config.toml
model = "segmentation model"
horizontal_flip = true
arch = "unet"
norm = "batchnorm"
blocks_per_level = 2
upsampling = "transposed_conv"
optimizer = "muon"
nesterov = true
steps = 9100
lr_schedule = "cosine"
final_lr_fraction = 0.1
weight_decay = 0.01
adamw_weight_decay_other_params = 0
Rows from block 5 of a small segmentation model, named by matrix and row number. Rows with one number belong to one channel. Each number is 128 + 32 x the weight over its row's rms, rounded and kept within 0 to 255. All counts start at 0. Numbers have three digits each.
After each channel's rows are labels from the 100 images, of 14976, where the channel reaches its highest value: "responds to" is what is common among them. Only what is clearly more common there than usual is listed. The data: Sentinel-2 satellite tiles (TerraMesh). In brackets: how many of the 100, against the usual share in percent.
# convs0: first 3x3 conv (model.mid.0.convs.0.weight, 128x128x3x3, each kernel summed), inputs 0-127
# convs1: second 3x3 conv (model.mid.0.convs.1.weight, 128x128x3x3, transposed, each kernel summed), outputs 0-127

convs0.93:100103138129126128090105170101109136134154107193153112130071153110090101148110111129119181153067108121192034125140133138113133126176112096111170208125080169062099133136097090092148141082109123153141135114110142066126140152127145136123127197085130126112148135087136135112122104074135102134141089123141118133140187073131127126054157178146122144094100145098142124158072124179160132096236
convs1.93:093133101129148133117182068156130155129077119091114144149153118086140118152138133101137090134108121130094153107135162175085150066058071195129107138131171080116164120126157123107134133136158121067139158155140134133146082149131055121153114094098168183191123142176108121153200122116132136112153166152153184141093128200076142075103103099108122120146195122158152111120106104088177063153067
responds to: snow or ice (79 vs 20.6); main land cover: snow or ice (55 vs 14.6)

convs0.110:106177127094145105094054063110087090168128165174139110114107103180137151150156066107163120087119128122154085113106101151086080173133124204103089076126091113138105080090117120099126074074135087145106079171116142151099118158094116113143119085126085147119098105095159086128109134133131114147147185074107075117080122157155147124145180061161086145183124106098137084158085164119126104106159
convs1.110:184129133201149127175132203161144127169089166087118141142145124140127138063103137127124110123140125183097119177067090079133143137144208168150143175125172100131160217082162142089103175157097152167074136138113103140129131131178159128092144145135151139108108174126178143147193093147098165152098069079169156092123157136128099112120142169129137159113107116119100108085181127119119107151075
responds to: water (69 vs 40.5); flooded vegetation (27 vs 10.2)

convs0.92:138159176092108119130139063137106115190184103085115099120120106134171106088163088131112132142124168121121109135113133135145087165129177198207134199166120098091062152148117131139119139082140132083152118079165187090133129147154167095184100168138154134114109124128099119146170123121110174079143166148133158131178141120177113104140087082116086145126114125209139085135149212087160119147090
convs1.92:122132081121143092150072116154121109029116175136166151155146171064115155150100129154091099166206109180147163108175126153103182054131137100155122068094141129168157121121124170073118109143136120133145115181090066161106099095102121184078155155149108138182142166138130069109095132134162153141104071158153108131094133112095112106129134103119118111188148155081075135143138095164148157111108
responds to: main land cover: water (43 vs 11.2)

convs0.98:104168124104122137155130069120151168102156125088096153152122104117105131154160055139119138121114151132091163149152112103085112083064194099117064097130091124108052165140148172117105153116084151180155092089171168054087163125179084102149104092095155092096143154102108114160083136164088146112116229114113128155084128145128071124105087101125106151123077125147141134124109134113146130064165
convs1.98:108118140142123118128067121092105103103098088127144080118153144096119140078092139161103086154104118121118180091163118144138116100101195137092146200134167121127152135109099108100103147163156128119146073151109087202112117095132152168070171136119176128202072114142112124103164106155184151166129125176143118141125168137122118140196098164158142092174151183128063172121039148103079128132072
responds to: clouds (35 vs 15.5)

convs0.81:103140106057121138086111066127119116084112128118102120128158123086110152127137131185105099115120188142099122106118095075110085167102137168106139138082105129089104169194156150169146113088157131083100071079150116101177193101166167050121095183169133166139127153101110110096126139136172157148118149127064113148108117132117127142078074124128106081077093150195111138116120190118087140193159
convs1.81:139105154116131160166120095168117104175115118156097095180130170094157129111105117139120144166164100161154114160121113121130146091084104033106158076157133154172143098176141130135105151152128120138149142140151150116106106112112118194059171143150142095174143148129189182120139125124094080090114132179154148191175154093087167111231108149114139157162091197072138110110125093069147146113096
responds to: clouds (39 vs 15.5); main land cover: water (37 vs 11.2)

convs0.0:076105091119073193201132122142164173151178139068170110128146115126172120052110183090109168119062069083075071101115132146094098118146092064134139101121122155057137118124126111206107140112114123154175192088129152113152126095095134140132124156113125141116145094072113157108143077138130117114124132170096187146148144073085127106074134128072142117127169127143133132106136139140171134109122
convs1.0:099163163124193080077081120163109093076079142142144101102127126155098147218148107114139098115136138175149148151143133131162134088101086136125070161164116069121051173136139077147152101156087148140093172157123113095117171175114101128144141077138139134068122113172114082119105178143150096111145063087121108123123072125159129199183158159143153137178128125126115134095097135127095111192160
responds to: built area (70 vs 37.5); crops (65 vs 38.9); main land cover: built area (32 vs 4.6)

convs0.22:108079086068142085136111150083136111177109160181106115128097062096141131135129168065064127135150089106123125122080087074121124168197132081123151132119080112141195087125159126113100141082218079124101107128111122096167125087124166095128099126066081127090164091129159136128143096077089097138087158121125111133135129156136123111096052129107164134124108085157146117165152147151145103059140
convs1.22:161125053129164123119125069126130145121121104073132117105107166119135148128130180084170104138113049171111048156157156129135160095149077204110116162165168121116050136076112135100135153157090129179091147171126163171131097122089118147169114133108117128154132169127140196155155120129099175086127132072127184159157165143118187168165119111125088112148127147148128084096157123071085150168102
responds to: flooded vegetation (27 vs 10.2)

convs0.56:240174137153134136172110119184125089067151140176179119134152124124145118105113177128167178145114148113153146142123083127071134175143112127134111149077123146069166120110104112201141128149141147139123160139139220090107095145135052102112135160139148106148143093152156103121121067080151172170121131144185103085112101138178091101110100138100095073128165113130116141093165097138106062122144
convs1.56:101138132164106136103105192137137147086164113107088147118156109140069128191185042099070113133162128183093124072165138111162118103146136126158132150157134108127137166142153131045183101114131135136138119073070045142141201102101120140125096183187119165107120133162098142139089145123117140125080150149082167182132141123064113174147171154123126156119167107109071118128134123104141149100171
responds to: main land cover: water (42 vs 11.2); flooded vegetation (33 vs 10.2)

convs0.78:129123127141168098102195116127096100085104109163065120111153155086112183101056099088144167111126193093140109085158137101113092093145163141109249113097110111149139157102113134175083143088081119134120082123071056121160090124128128103117111163133099073078092112130117147126218139114124143138069104158129142116153104161104118083110121128139100113106121167146076106146120108101121127074118
convs1.78:090110115075105153148123123108165159079117141135186133142088064166144115163153159149130138114133121150126112124198149093124112138046085117087057149104152159150145136133143168110164138146165143134135129113115163107085133123079147208152138158139115160170124187077139109134119080146082143125142203139150151149106162112116178150111071176173063080091158115169169107072121101080120144167165
responds to: main land cover: built area (28 vs 4.6)

convs0.29:112037125116180120156157135103159081139087127118138171088124184147113201088106111120108133097107123132144061105145134129158155097144115079125170130131123156174067124161140135120115183099122203108141131114121093102178147104111121123126091138060144092120156133129123207023110154121195132128128112068139061109150111091144121054148166125132148126100165097131150136128122120107158129153171
convs1.29:112107099113108145122142119125161079168105129155144135118124052093090109224153138087128149115090199102138126147108113182130126207110134064074110134070117121127193157094100098113154069190141125125155154136141161103107117144147084126110123098119144141102138127146160099158127154130053121097211148171086170117144153127114119159171090133109171125108077053128137160127137068145159112099144
responds to: main land cover: rangeland (62 vs 20.4)

convs0.20:108117111089163058139059026169106110123150129122134113131119083110109144143152129142132149118050135127104119160140116144128125105076219150151114117129112098093134079127186103150107137099101093116130113163157097101098156119129188049161100126145147114119161133146137098078053107082102101136098115166075158138100146099127088143134104150105115119094130171145115166103100151139036084071121
convs1.20:120124138153187208145148143130166159113127159071174136106138185159157108153090183106161096106134168137134114157081140153107059086121069117097152118176127124089122181154092129147147126138076174177090152064144129126160128109140071204080113149132126120150084077155133171158128130135097067097154123170168117162139159184112121149133134125075116126108083129123133122068135176143178170142115
responds to: clouds (62 vs 15.5)

convs0.100:142124120131112135126144166153157133130145176232149094073157111106135160150137086079125076137112110084098138132122094120084122217108147168136093129131154134130140171136123125130124103152168103135124120103139158096171159072131140137081106122113137116116163162192140126096159140111130194095143136072129088114040125127140133096186098108127124146127130068065111127083079124196230103115108
convs1.100:184117118162152160101162090111109109169129111093147128158150107152096110099145128091123181123163140141123064100098138127162184096093169147122165120096129158111118105131124135060104120076070114052157149146127163150135082128103135116138157180122089121161144113132120174146171172128135212145105144092143121104212194128085218106112116172165128128112164129148152056129179127101113076153104
responds to: flooded vegetation (39 vs 10.2)

convs0.117:137146114139093129088097141228145124142124101136155126119125123140088149136085174154126182119145137150177096119146177149142088122160181132095080129155055159080111215134181142097138130129146080122119137126117107141145105179114122087101118123107115165159162080166130125115086083106145134189079031130166094179164140098158138147100101138175097156129169177121131141127118117160056167092135
convs1.117:107150129131193129158198122095123127120120156152133110132132100173124138128111061115131066150110138112084123161074106132139134128036136101079108163111190110134194084137113121138178164124094127192092135149116116110100135151125070127135080120132107153112059151161112173154135141152107118136109173114101208143125118180119076101134131158113135116150093101133094123074116146071223103181083
responds to: snow or ice (66 vs 20.6); main land cover: snow or ice (61 vs 14.6)

convs0.21:174161127160099083101050119126125139131129188216106114159070151138095121143108071137093148057134146148105190096112104091148112155099118150108154142146122205140164173089194147053088148173121111171129068122120127089145114106144114113100097094132104075116102141191140077153136151149142131098127166111143133116146112101135145170138144144204121139121109173090107096105146125156179142151171
convs1.21:121124115118175168137189094105159067150109056116125158152102116177188136082180185135171105129143067138150105158152180122094142136159211158089104150112120170137077112172081119099128147114146088020132129111143121078111177163120149070101114117156130128105153135104123113095139110077104153115156092143166050123117128152140162068097145150112100113126157121146115088093138144103114101150118
responds to: main land cover: water (42 vs 11.2); flooded vegetation (26 vs 10.2)

convs0.33:134121086095158091129149123120116125125136135088118105063120172109137118096121169123101125110053105136134056073166097154150138062111088151124144072165118111128089145133120084104073138145069167036086138155157119124092124078118115118108122130130115126137118122144092089085085156120144149136067076135081122113137110186147080094115204087092173104110126159117080177135098094054118143147088
convs1.33:059080124168210137075125108123118109117130203129123125103121125135096138144103117099164171145103172122099139162121163107123088171103095066084094133114080142119190125076101121150118074116136098140148090094113124135135155129182090139139127112090158064078143116097142123110134074142098098115198126156149153135158177071129101090135112191136126113087147126049131103112047129136184154102113
responds to: main land cover: snow or ice (38 vs 14.6)

convs0.5:113149179161142140169101080156130093134177127130220175140092036143112156175132161071129161160135132107112131147185153110076150144166124118165100147120047104153102144152165115104166133087132104124170126112109195076113217139094146179143117100121162173158148103094162151160111132107142161123134132130130129100162154144157090102147092119129106122119130074147093121106070094161116115067169
convs1.5:163085071128158106156094121101137135097115107129102091114146197142103142086133142158121063130157131113167116175123062186118112084141091146169095146136116083142065129106094113131120150125137149117111086131110083191098106107145132097079137216182165082118073169166166093140142135180101140110177146165115117132088092132105155145162174126101174098080121216135154149173138162111101126113159
responds to: main land cover: snow or ice (33 vs 14.6)

convs0.114:165157135153135179123164150171115114162163137110180109156136174109181079179100166130167171113150138097174164159138165149149172128166150165180114210143130135139108176104102150160154154100168183118119097074132152111129097118136107214131135132114120144116151091163139129187158110155173161123152131076151110120116117156176217141180096068089096108101092098153085090073121118109136134144120
convs1.114:129119154134116131153086068074114112094159113140106168102132107138058152141140102132091082167091112111133141114205143133073085121172152127159129092122111146187188090159099058094150086143128120122150128164122098166094138134173123106136104151144114119132108130186134033096089159135139165163135116201136160156103161139120064090114204127147144109126189169114108110207132099141152158123117
responds to: main land cover: snow or ice (33 vs 14.6)

convs0.85:166122089178144150089149141143090132122136120143084144147153117136083161111193143100175115120143074103100177157116068104173168134085076153160106158127126130098124111141142144115141142157098100172076118112140232130121100149143113219153105120090124124142149167132142136158217155142129157128163118126134111189123090149130182149170157192081150139119146148074109124129069079053110124148130
convs1.85:090143212077085171149169112126172133145149144159200130123127132144124145127119202107094167157110127091196152095149177102109080155144183085181167111117133197111160138180140147130115162077180146082159150165126074144171128119161142074139148112113123141141099117167103087124140101119161135157107097099124162114152157065123117120126106115121117069091153120141138078154125105195183149127079
responds to: snow or ice (56 vs 20.6); main land cover: snow or ice (33 vs 14.6)

convs0.16:097132141075166143157166165107154135180098165154104172172158071097106130128105127166118121144152208115132075087086105128105131100168164095144157115122129126108058091151080156144077094153105148115127099158105159133118100110130176130131058176141062077102109148090093154137186185134117192135143098131105115114100149089132157058169121149077075109140090134097124092134156121140084076093122
convs1.16:125130098099095126138133158142207115095099088101123123069117170121115103142146073103136107118140058166135133128122160181135105168057110155133200113136124116202187120165161132147120113126168154129198177099131099135096102145064137153087153136111118129145123175126121132118136095084105075148066169122160136152153129190094146143128100142197163120095185122079115166093171144072100129151173
responds to: main land cover: built area (30 vs 4.6)

convs0.32:065160203160147105106150114140103127144080128139163158115159109110159070085139152200142147135129144138092095109144119113091118093176169150147120121095131124154142176138111157158160154115135187076130121076162146151118142137219116060108071135200152084107129148100162113170223098142114157143155145168122089191155158088139122136110097138164109143076103116131156170150132144122090174134115
convs1.32:123078100132069160141104123180133103068158130125118092109104115101055150153148071167165154075184140134146134152174123140123163141121138025097131167171106135120089107175132080092125071147130097145187129146102116164137122112067109164141192157145121111154150123134106146133054187183152108140100120191130142154089136157084110134174096121110125122203137154089101101126109113101128164124113
responds to: main land cover: water (28 vs 11.2)

convs0.55:071073115098086108137145117058139127159113132099174153091127130127133121125100145069101104191095066094101086112102156117118142091141185069096152109196159136136117095129097142183155111063138111105157121156093154139110060077136133084146099108106121177129099144125155117094095086080099057150156176131095131135083137103134115168120061098111152121163157097198144130107090148146143177159121
convs1.55:153125088149211086161129105182129120087062157127110092101065133111140166166155213150127186099142140153173085144134093182110130116114091146127097149110113097122092124093119087123126145190097153179076153096132095107189153140121118119096105141116139101107125118135151150117123176163112123086099055113135160099162160178161157081168162160142158105092086094064096159132173122091137149104102
responds to: crops (65 vs 38.9); main land cover: crops (61 vs 20.2)

convs0.115:107127142147150150160166094142165135148150141094140113149108143153162140139132138165190108063089117146098102130093179110116109122093137120165075097123141105127042102123071085159176118118141156075130112145151152145128114152181087194108127083111108125122113182077167188123160147129087144103084079097131176105098098128137167068172129152152103146153103131081087112113060107030126152077147
convs1.115:141153114162107072127128153118126139094149150144147188167204117160082107158112120131090145130130161116108130043163095183117143131080098096161178113134160100119178136172174124100101095110146122154111095142117122113091128144136162058058165166099135133164106103104075084157142044129185095145165126161121121176137143093101125170098100110144135128122104173130137154166144188186155178193128
responds to: water (71 vs 40.5)

convs0.90:121100109146121145093117150034090135121194130095140093176093083112113098206088109114118094108113108186109140108089104103150091082139102124092100119087144084080122089133087096118083113091064114115124111098072143124119107133126120096176178147135122201142141104103103163151103124119118120096178128152080148171062145106136166154093125086120170213106116153146063118123125089142146078122119
convs1.90:131121094122136106111154079176116113131093091111141098137096147149227189078126173156128122101145182115149156134144153120151161100086112162170136158196180164105113131099158104136159128186146121170129169118156107088096141178140143168144095076048196109120118127151195106107133123135138064180156114129110130133119145159154089117080155148091151090125049161134156127108108180082137147118111
responds to: crops (66 vs 38.9); main land cover: crops (42 vs 20.2)

convs0.111:104168133097161085185139091185117118134140136117118115087120124144104159212120094130186124128110078090124089138103109105118109188176116196091199099068142139121087112107086111127136159099106070149155117105107132086135112137117130054132182105116146162112130129182160138118145146106152088153140150095157119120087121102185121061112063037153129123140083109141140134084096172139185116124146
convs1.111:182092119196125109163149154137137129127097146124152074157155149119112132081142142092085152107110168166119105101124108121109137040072134165101094185111204143163145145108175147129163078142171125119146120133147108056129135117108129131148098145075111107185122150130134102156171137151116137157209125112069131155175184176032159122125118169109122113102137137073126051132158132113084119113133
responds to: trees (94 vs 58.6); main land cover: trees (66 vs 19.6)

convs0.42:175101109089179175172176132153070095156148139114200131064088069131148157190155119126152196127081173110120111119185140142114133146154175144178083124104174091122132164091163105175106146097095172119113088112160095131153219132088119174127102124108158094107114114152209165148153136156146111126136109105122135086137133122126104120138077079127122127089104130172102081104161078121123147136108
convs1.42:129122120094070127150129103130137139113122118108191048127219197092080078142099143143093058108148120128126123154127103144175155087099061093087138126110091112154110130139093105103138130169162121161126087088131197133080142096141123138085172143132153109129168140133090054158102117114119198127146158131100146113135124143087125153186174208124205094098126102115130100121105146148129109098152
responds to: main land cover: rangeland (76 vs 20.4)

convs0.50:068154091071126074176093118150105156143102140181096092111089160066114138123117095103101157121128113117111095111159113138082142166178109128086119112126128061121143149149084152063065105047110089155185067121104142101127147135153128132124152133045119127117122122117129132121086093085110123127113092101150100160042111098128147082103063117093104144146153128105092111115065083146160096083116
convs1.50:179102130166173143129139095157140126136120138106131114145099115147120141109111155136123129081079121128104130090122129084098157064030133189126118146090162185116074133084183122112124118172117108175024160158138104144119133111133131141150113109156146126168105172139139139162222169119172191107142175081110141130197163155104125139090115110107075115125105154112161089084172130112085117157174
responds to: clouds (38 vs 15.5)

convs0.49:164082065072138082149132163215124099124143215125131121156072155107134167131145070124133084137148134091131130120104126114156123140189138095138105132130077092169112115119174047078117146121080141081143196169176154129127104158134115158119092118156131132106142125077190148129105114106168168116130163173097177108098159157112184085101122096128148153091070143136094153108068142139148124133108
convs1.49:117164101163116099141125117100131153153099117064110148093149101100114122120093168138116132172088105138083055126127183163121126111080119170128120131100146175065151142101078137142138148162122090140142051126153036100097113138128120095064147157100148089144130101140062127209137169154099063134100083109166076144194146107184095147104113154143107168132198129126141099116162141152144129126165
responds to: main land cover: snow or ice (36 vs 14.6)

convs0.26:195111105111083140085087142092195133129116146113128149169145143092121110121141093223070154129103160077172128122110059127147128088112151132083064103110144111095202131109128149104126113110115110182154145130113098153107123176116108106139091101129072129106141114177166057109077127116119105120054089135146115121145125142135086177139076126125096135153096113157142147130161165117170084220095
convs1.26:103133101157151125122185085117116135172120120098062163121134145168148115150115143071151126152146106173129135142136181148049121153128114110150112137196147098117052092154145125121090145146076107084095178159094105094053110131107127077077150186142196120092080174083099177137098141119173101155083144074146129111080133115165123073181145109107178106168155136099124120162127149120128102098162
responds to: crops (68 vs 38.9); main land cover: crops (52 vs 20.2)

convs0.10:129136153115098132109144138158129058163131126216079143128128093127117151154143089088197106086127173110146127096107091149112121182154143217118125096143174099159113149157095144102105125133107148146112144137135069128193128100122141152129126183098146090074143134097113195136132180144126186106091137176151104131083129089133158061133075124099135122153136085070154101091089084166152088074081
convs1.10:141145161189129157112195109149195107141139157149162136120169058150097115111125093139095100081151111108153067130145138112154128139037155132110165133121136177138169102128118144081110115091135121076086101130108124115100122112157161142104101158117091146147157141127135129139192109121066145119137159051150154136155168188047172117172098145192129130057135120124165064063135116125098140094122
responds to: trees (91 vs 58.6); water (68 vs 40.5); flooded vegetation (31 vs 10.2)

convs0.120:073108174132142186130097092115104114137135092132128131123107127083200099082149184110128125103095166086146098147170135147094206052108145096126188135143125097169127138147148081125066111106130109188150102109128111136164119086158147121160107134138144128110148135129120151106142053119132069085178086171073083153148120107133138109133157204147164127109134149180128077175089144139194144070120
convs1.120:112145072116159154165128090169189152089127162105188084113146116131110175132105065121168166147122116136151121126132131114074083122122058199098109110114132173161112101208156150075131150187117102065079162093142103106138182092118096091079161095119125114109108113128121125145100216126092091134132117146155150087081137132117110125150075128138134126073161104156123158070101133131096133186100
responds to: main land cover: rangeland (41 vs 20.4)

convs0.38:128143134148090107139142130199124176133172173128135130154135111208103168142089137191101143144158071051123108194180164131197121119129162125179129079102146179149135146094211118078149145127160116129088140127140090211103068154096100124110148116143115171126144104144160161150078126114068109095094116157135077088129169169096153151158159131136146142157134114156101120104124138160145161167123
convs1.38:114052101103184116137088138057110096132153094125144163103063102140115114101153094101145076117110153147106097122134096104130131142060059109111088133188141096145133121123098132084184125128107150126138147139082155144110145099203133119128149114041113049138073125076113098096163134158140154187192154084092160112145102114130134120074104112132077137109171128100132126132161171138099068148112
responds to: snow or ice (56 vs 20.6); main land cover: snow or ice (45 vs 14.6); main land cover: water (35 vs 11.2)

convs0.112:137135135129122173114178119076089133090147137080086084162113123129113161109135091164086111074146088137096167080181121099145148128107096133170139190075117154111169137157168134141126139146170126162129090123168131109160208120166156068161143140124152159162117176164104137163119134110113098107086136081091115115196152105156111173158089153091170185145105099168097113104064111138109177217153
convs1.112:125078156121154153157105128117126132149108087122145118178109167128132120164130146104075112175152134136238077139153152127144147166144088131123120075119108139150104105096088136157124123039094156103127176093136185170113130137116102132131182145148151127053113167078119081047148102112072059140128102134170143093077099076110149109082142129108110062125139145124139156186120125132096100068126
responds to: snow or ice (60 vs 20.6); main land cover: snow or ice (46 vs 14.6)

convs0.83:122112122110140162152108114158143099161130193074080144073122096189139138176165109128138150138189154139124095149131133116107099077095215098153054150132145113097160106156070160113137181097090121125159057068184092121158174151161074079140086192172110167104129102106148110145106112187130115142169121139111129169118141119099087103107137106127129127101146102138132111161189179147110083104141
convs1.83:119172135109100053136115071148102091069127101102216086172147116066102140062077145173117141111103122149151175130140124123129150086163116194083150131125138168151061139085185127080094098160153141183121131136129149125103103134141151135093142090090171056146152132139148139187135145097153130126093113135125133161089159124149080191140091123110081117200111148083127152144163092140114141113113
responds to: main land cover: water (42 vs 11.2); clouds (36 vs 15.5)

convs0.68:234077131201129130175094133131127171110127136112146122115150120102117115146129077082111122097115138169140112146148067135135198168146102100133158103039162112121107185114108152125091159128202092084079142122158145089076090097158096160141124157097112124120071132169168098092176130140131159150130141137141160125115117086148151088119139072091084103155118109156183148081156078107156112120169
convs1.68:112166106124078151081159063130087053138147184171146115086117124128147117164103109165085160109119113123105112156134196082098166113129151167132124170173157193162137121198146086136162101159093190173164106125096191105158172130140125125141132160150110128188169132142147119145142124129183161138117120096075116105162146160124140103119152176111149127064200096101096130167171138172166096134156
responds to: main land cover: water (31 vs 11.2)

convs0.7:086164161158123127168193143104137081181137129143119116093156134148170122099124111093101111163080092099107129121181100131125104129133162100112211138111101112139113094186117137104085114129096064144173137124093111130162090190110140066129132101141104175124112132177123105109128160057111084111130155091080117153131160079143135078094068108072164171097137135220137095080079162119121090109159
convs1.7:114082100102183138123143117119146121108076145090154119146061113077123154162118149130135107100119173148143086105137112115141141065058088131103119151139213117101098076069148146109137115064142185100103142123166135077110161083113085173119120073073120129155148119090147157169191124155104049167147100133156127135163145151134175148162115160177108075144124113106108127114172102105076181087132
responds to: flooded vegetation (27 vs 10.2)

convs0.113:106104161121129085149127136138114109095082112159127095126122148139119092099159102119181157092131117135083105147108123092082143122070112184093042111149097145135154151181103110136142088034126150215133113094063133135161117095099146132091170117128113072115058111104104100140061149111155177127129174109118104099090105069135142133106055114108084133111181113193134108118104102143143173124097
convs1.113:157162133131180122150114117150168135159162127142138137166159088146143181185106061108154060104156106108124114127112073128135130153117176112105180157071139141145153119097130171095076118184151097079101140116127119117088126102075113128173101135144175163128188150165114121127148126041098102069155122098149134125196168196100155145135154167176158154118056123055153107091121167106124111118128
responds to: clouds (43 vs 15.5)

convs0.126:186126074168134092110133107145076101089125163098053124077137133100163173079105164124110136158123130107122156122107185120071071140178131175128142084091114116175206137100146186115136116126163111156113122114162124090139112208131171155078146150139062143095111105173126136131120141147114123130141102122085135182101102142106177105124100112116100080116129190096141116111067195096096077119095
convs1.126:107132159127112174147134144049152134113135121150201142186161113110095098176164109130154111101143083160139119100200094069139149140097126088157115208152186144076099155143100106108121143113058140135129131164137115184089080106186114114156140183138106092116144176068148091138122113144129144131077100113151106134145174092206159138178187138121138144174169153091134086140172140122130125151147
responds to: water (76 vs 40.5); main land cover: water (41 vs 11.2); flooded vegetation (27 vs 10.2)

convs0.41:115071109116204124138083123094091150116137090111168105105126145120096126101094174070195111170111069103126089103159128122150144090098110061129092163187084116040120168155131124096130148124178077129078076082134099095145187126057130082160127091133071156091125121146127146103079081102130068130144107154119120131121122089136120132158124152155107098119156119133101127132172145151080106073103
convs1.41:095089138080179145105124118122145155087116141141161059128174149143178057192134101167139133104135156119179128202141111168089114105142105194121197121092114102153155078128064088155166124125091159158122125140148115129151156110138134167175136132103129048119121113188097147130118139096079120068212119184104081131158120148116112137140103132075164148131117157154157182119137169158162118112128
responds to: snow or ice (62 vs 20.6); main land cover: snow or ice (54 vs 14.6)

convs0.103:142127129125178148206154131145114183187168120141150153110155155149145107142123099135132173143117192095144120127129144134106152116159088130162082186147165138113080082109166075106084109097158155118137097135168124104217164102137111209132157117096148052119114113173146183127101188142132145078100146099121134113144089123128141086135151092105056094098127130151158084104170049115138102080118
convs1.103:148119154149080094097150147105173104114124149119150113120165136133132147145158131119142062124086066147134111146142103138161123127061104141119160112122065131206193146126137067131150167134176166095116118150119192148110112137155122116076099115116157169141177106165134060101195154143106143088134172158109156130178138170108086173112096216149177167120149108133075098153065093157184124132135
responds to: main land cover: rangeland (66 vs 20.4)

convs0.6:133155160151195167110204119138119137171141100180126152170135145110163168119094108078153195196092157127131083133145110153048144110165115111123147134142139136117174122144097204125163138107155182094183108125123148132154155161117110199113108190104108107135127077121164123168168170153144160160164114176153129145160126122125098129119143152130095127163205143120120100113039131138149166093078
convs1.6:141133132151094106158103104153133129096079102106130128118164070142067097126127136101115083058121123077138157089181132114157112152081149107154112169092116142154136182117120092088120168079121132083157227143097135162139089106113129083126118117109112195148141159121137077115104122126138106126115169080142152165025117155113182114119103124128222060083132128144115109177135077095160119123131
responds to: main land cover: rangeland (44 vs 20.4)

convs0.30:096104079061144125139136152115185128126089130130130094118124125122124091115145113179109139133087151118092135114138151134139116181100198094091106193140100125132182117162144181209107091200139090133118117094136150119113179087159121086142096143114180129101119137117098123115117123100090101089052122126126140146135112102119094133135122125101110152157100129112167178176121233170174113239137
convs1.30:134159198112141172146108120141078143119126095142152164154148125145065108124113187102072138189169104109162128189132102109101134109129091101184115114123103155149109146120143123103170160092079115084157164174092126170094090151162137138093169093142147118181088129105162103125094106203159122175067075106125119106101085162130141169174129117151153091131147173125112179139144081110068166057090
responds to: main land cover: water (28 vs 11.2)

convs0.107:117132153127159140130171133154102131145097141117129152113160108124107112079159132109132086133087167180051094066167108134103147125105119092105142113090110138094175111119145100149140117147156141099112139130096124113075171115100115130202080137136162113143126079149084053157157085118165199140177239120136090140158171137149140052161124127128124078111123153115169173116114204173114110069136
convs1.107:203116132159098145156091116155146155086180184161129122127117103095095120187125147154147141134119115108148112185132160150165129095148164175082173148135077145154082161175103151111129133161148177134197156110073089159152093082100141098134180193141159139101144128142160156078109131102136116142144128166133135180104096159105130184090137193126138150127125085081124168162100065059084160155087
responds to: water (69 vs 40.5); main land cover: water (53 vs 11.2)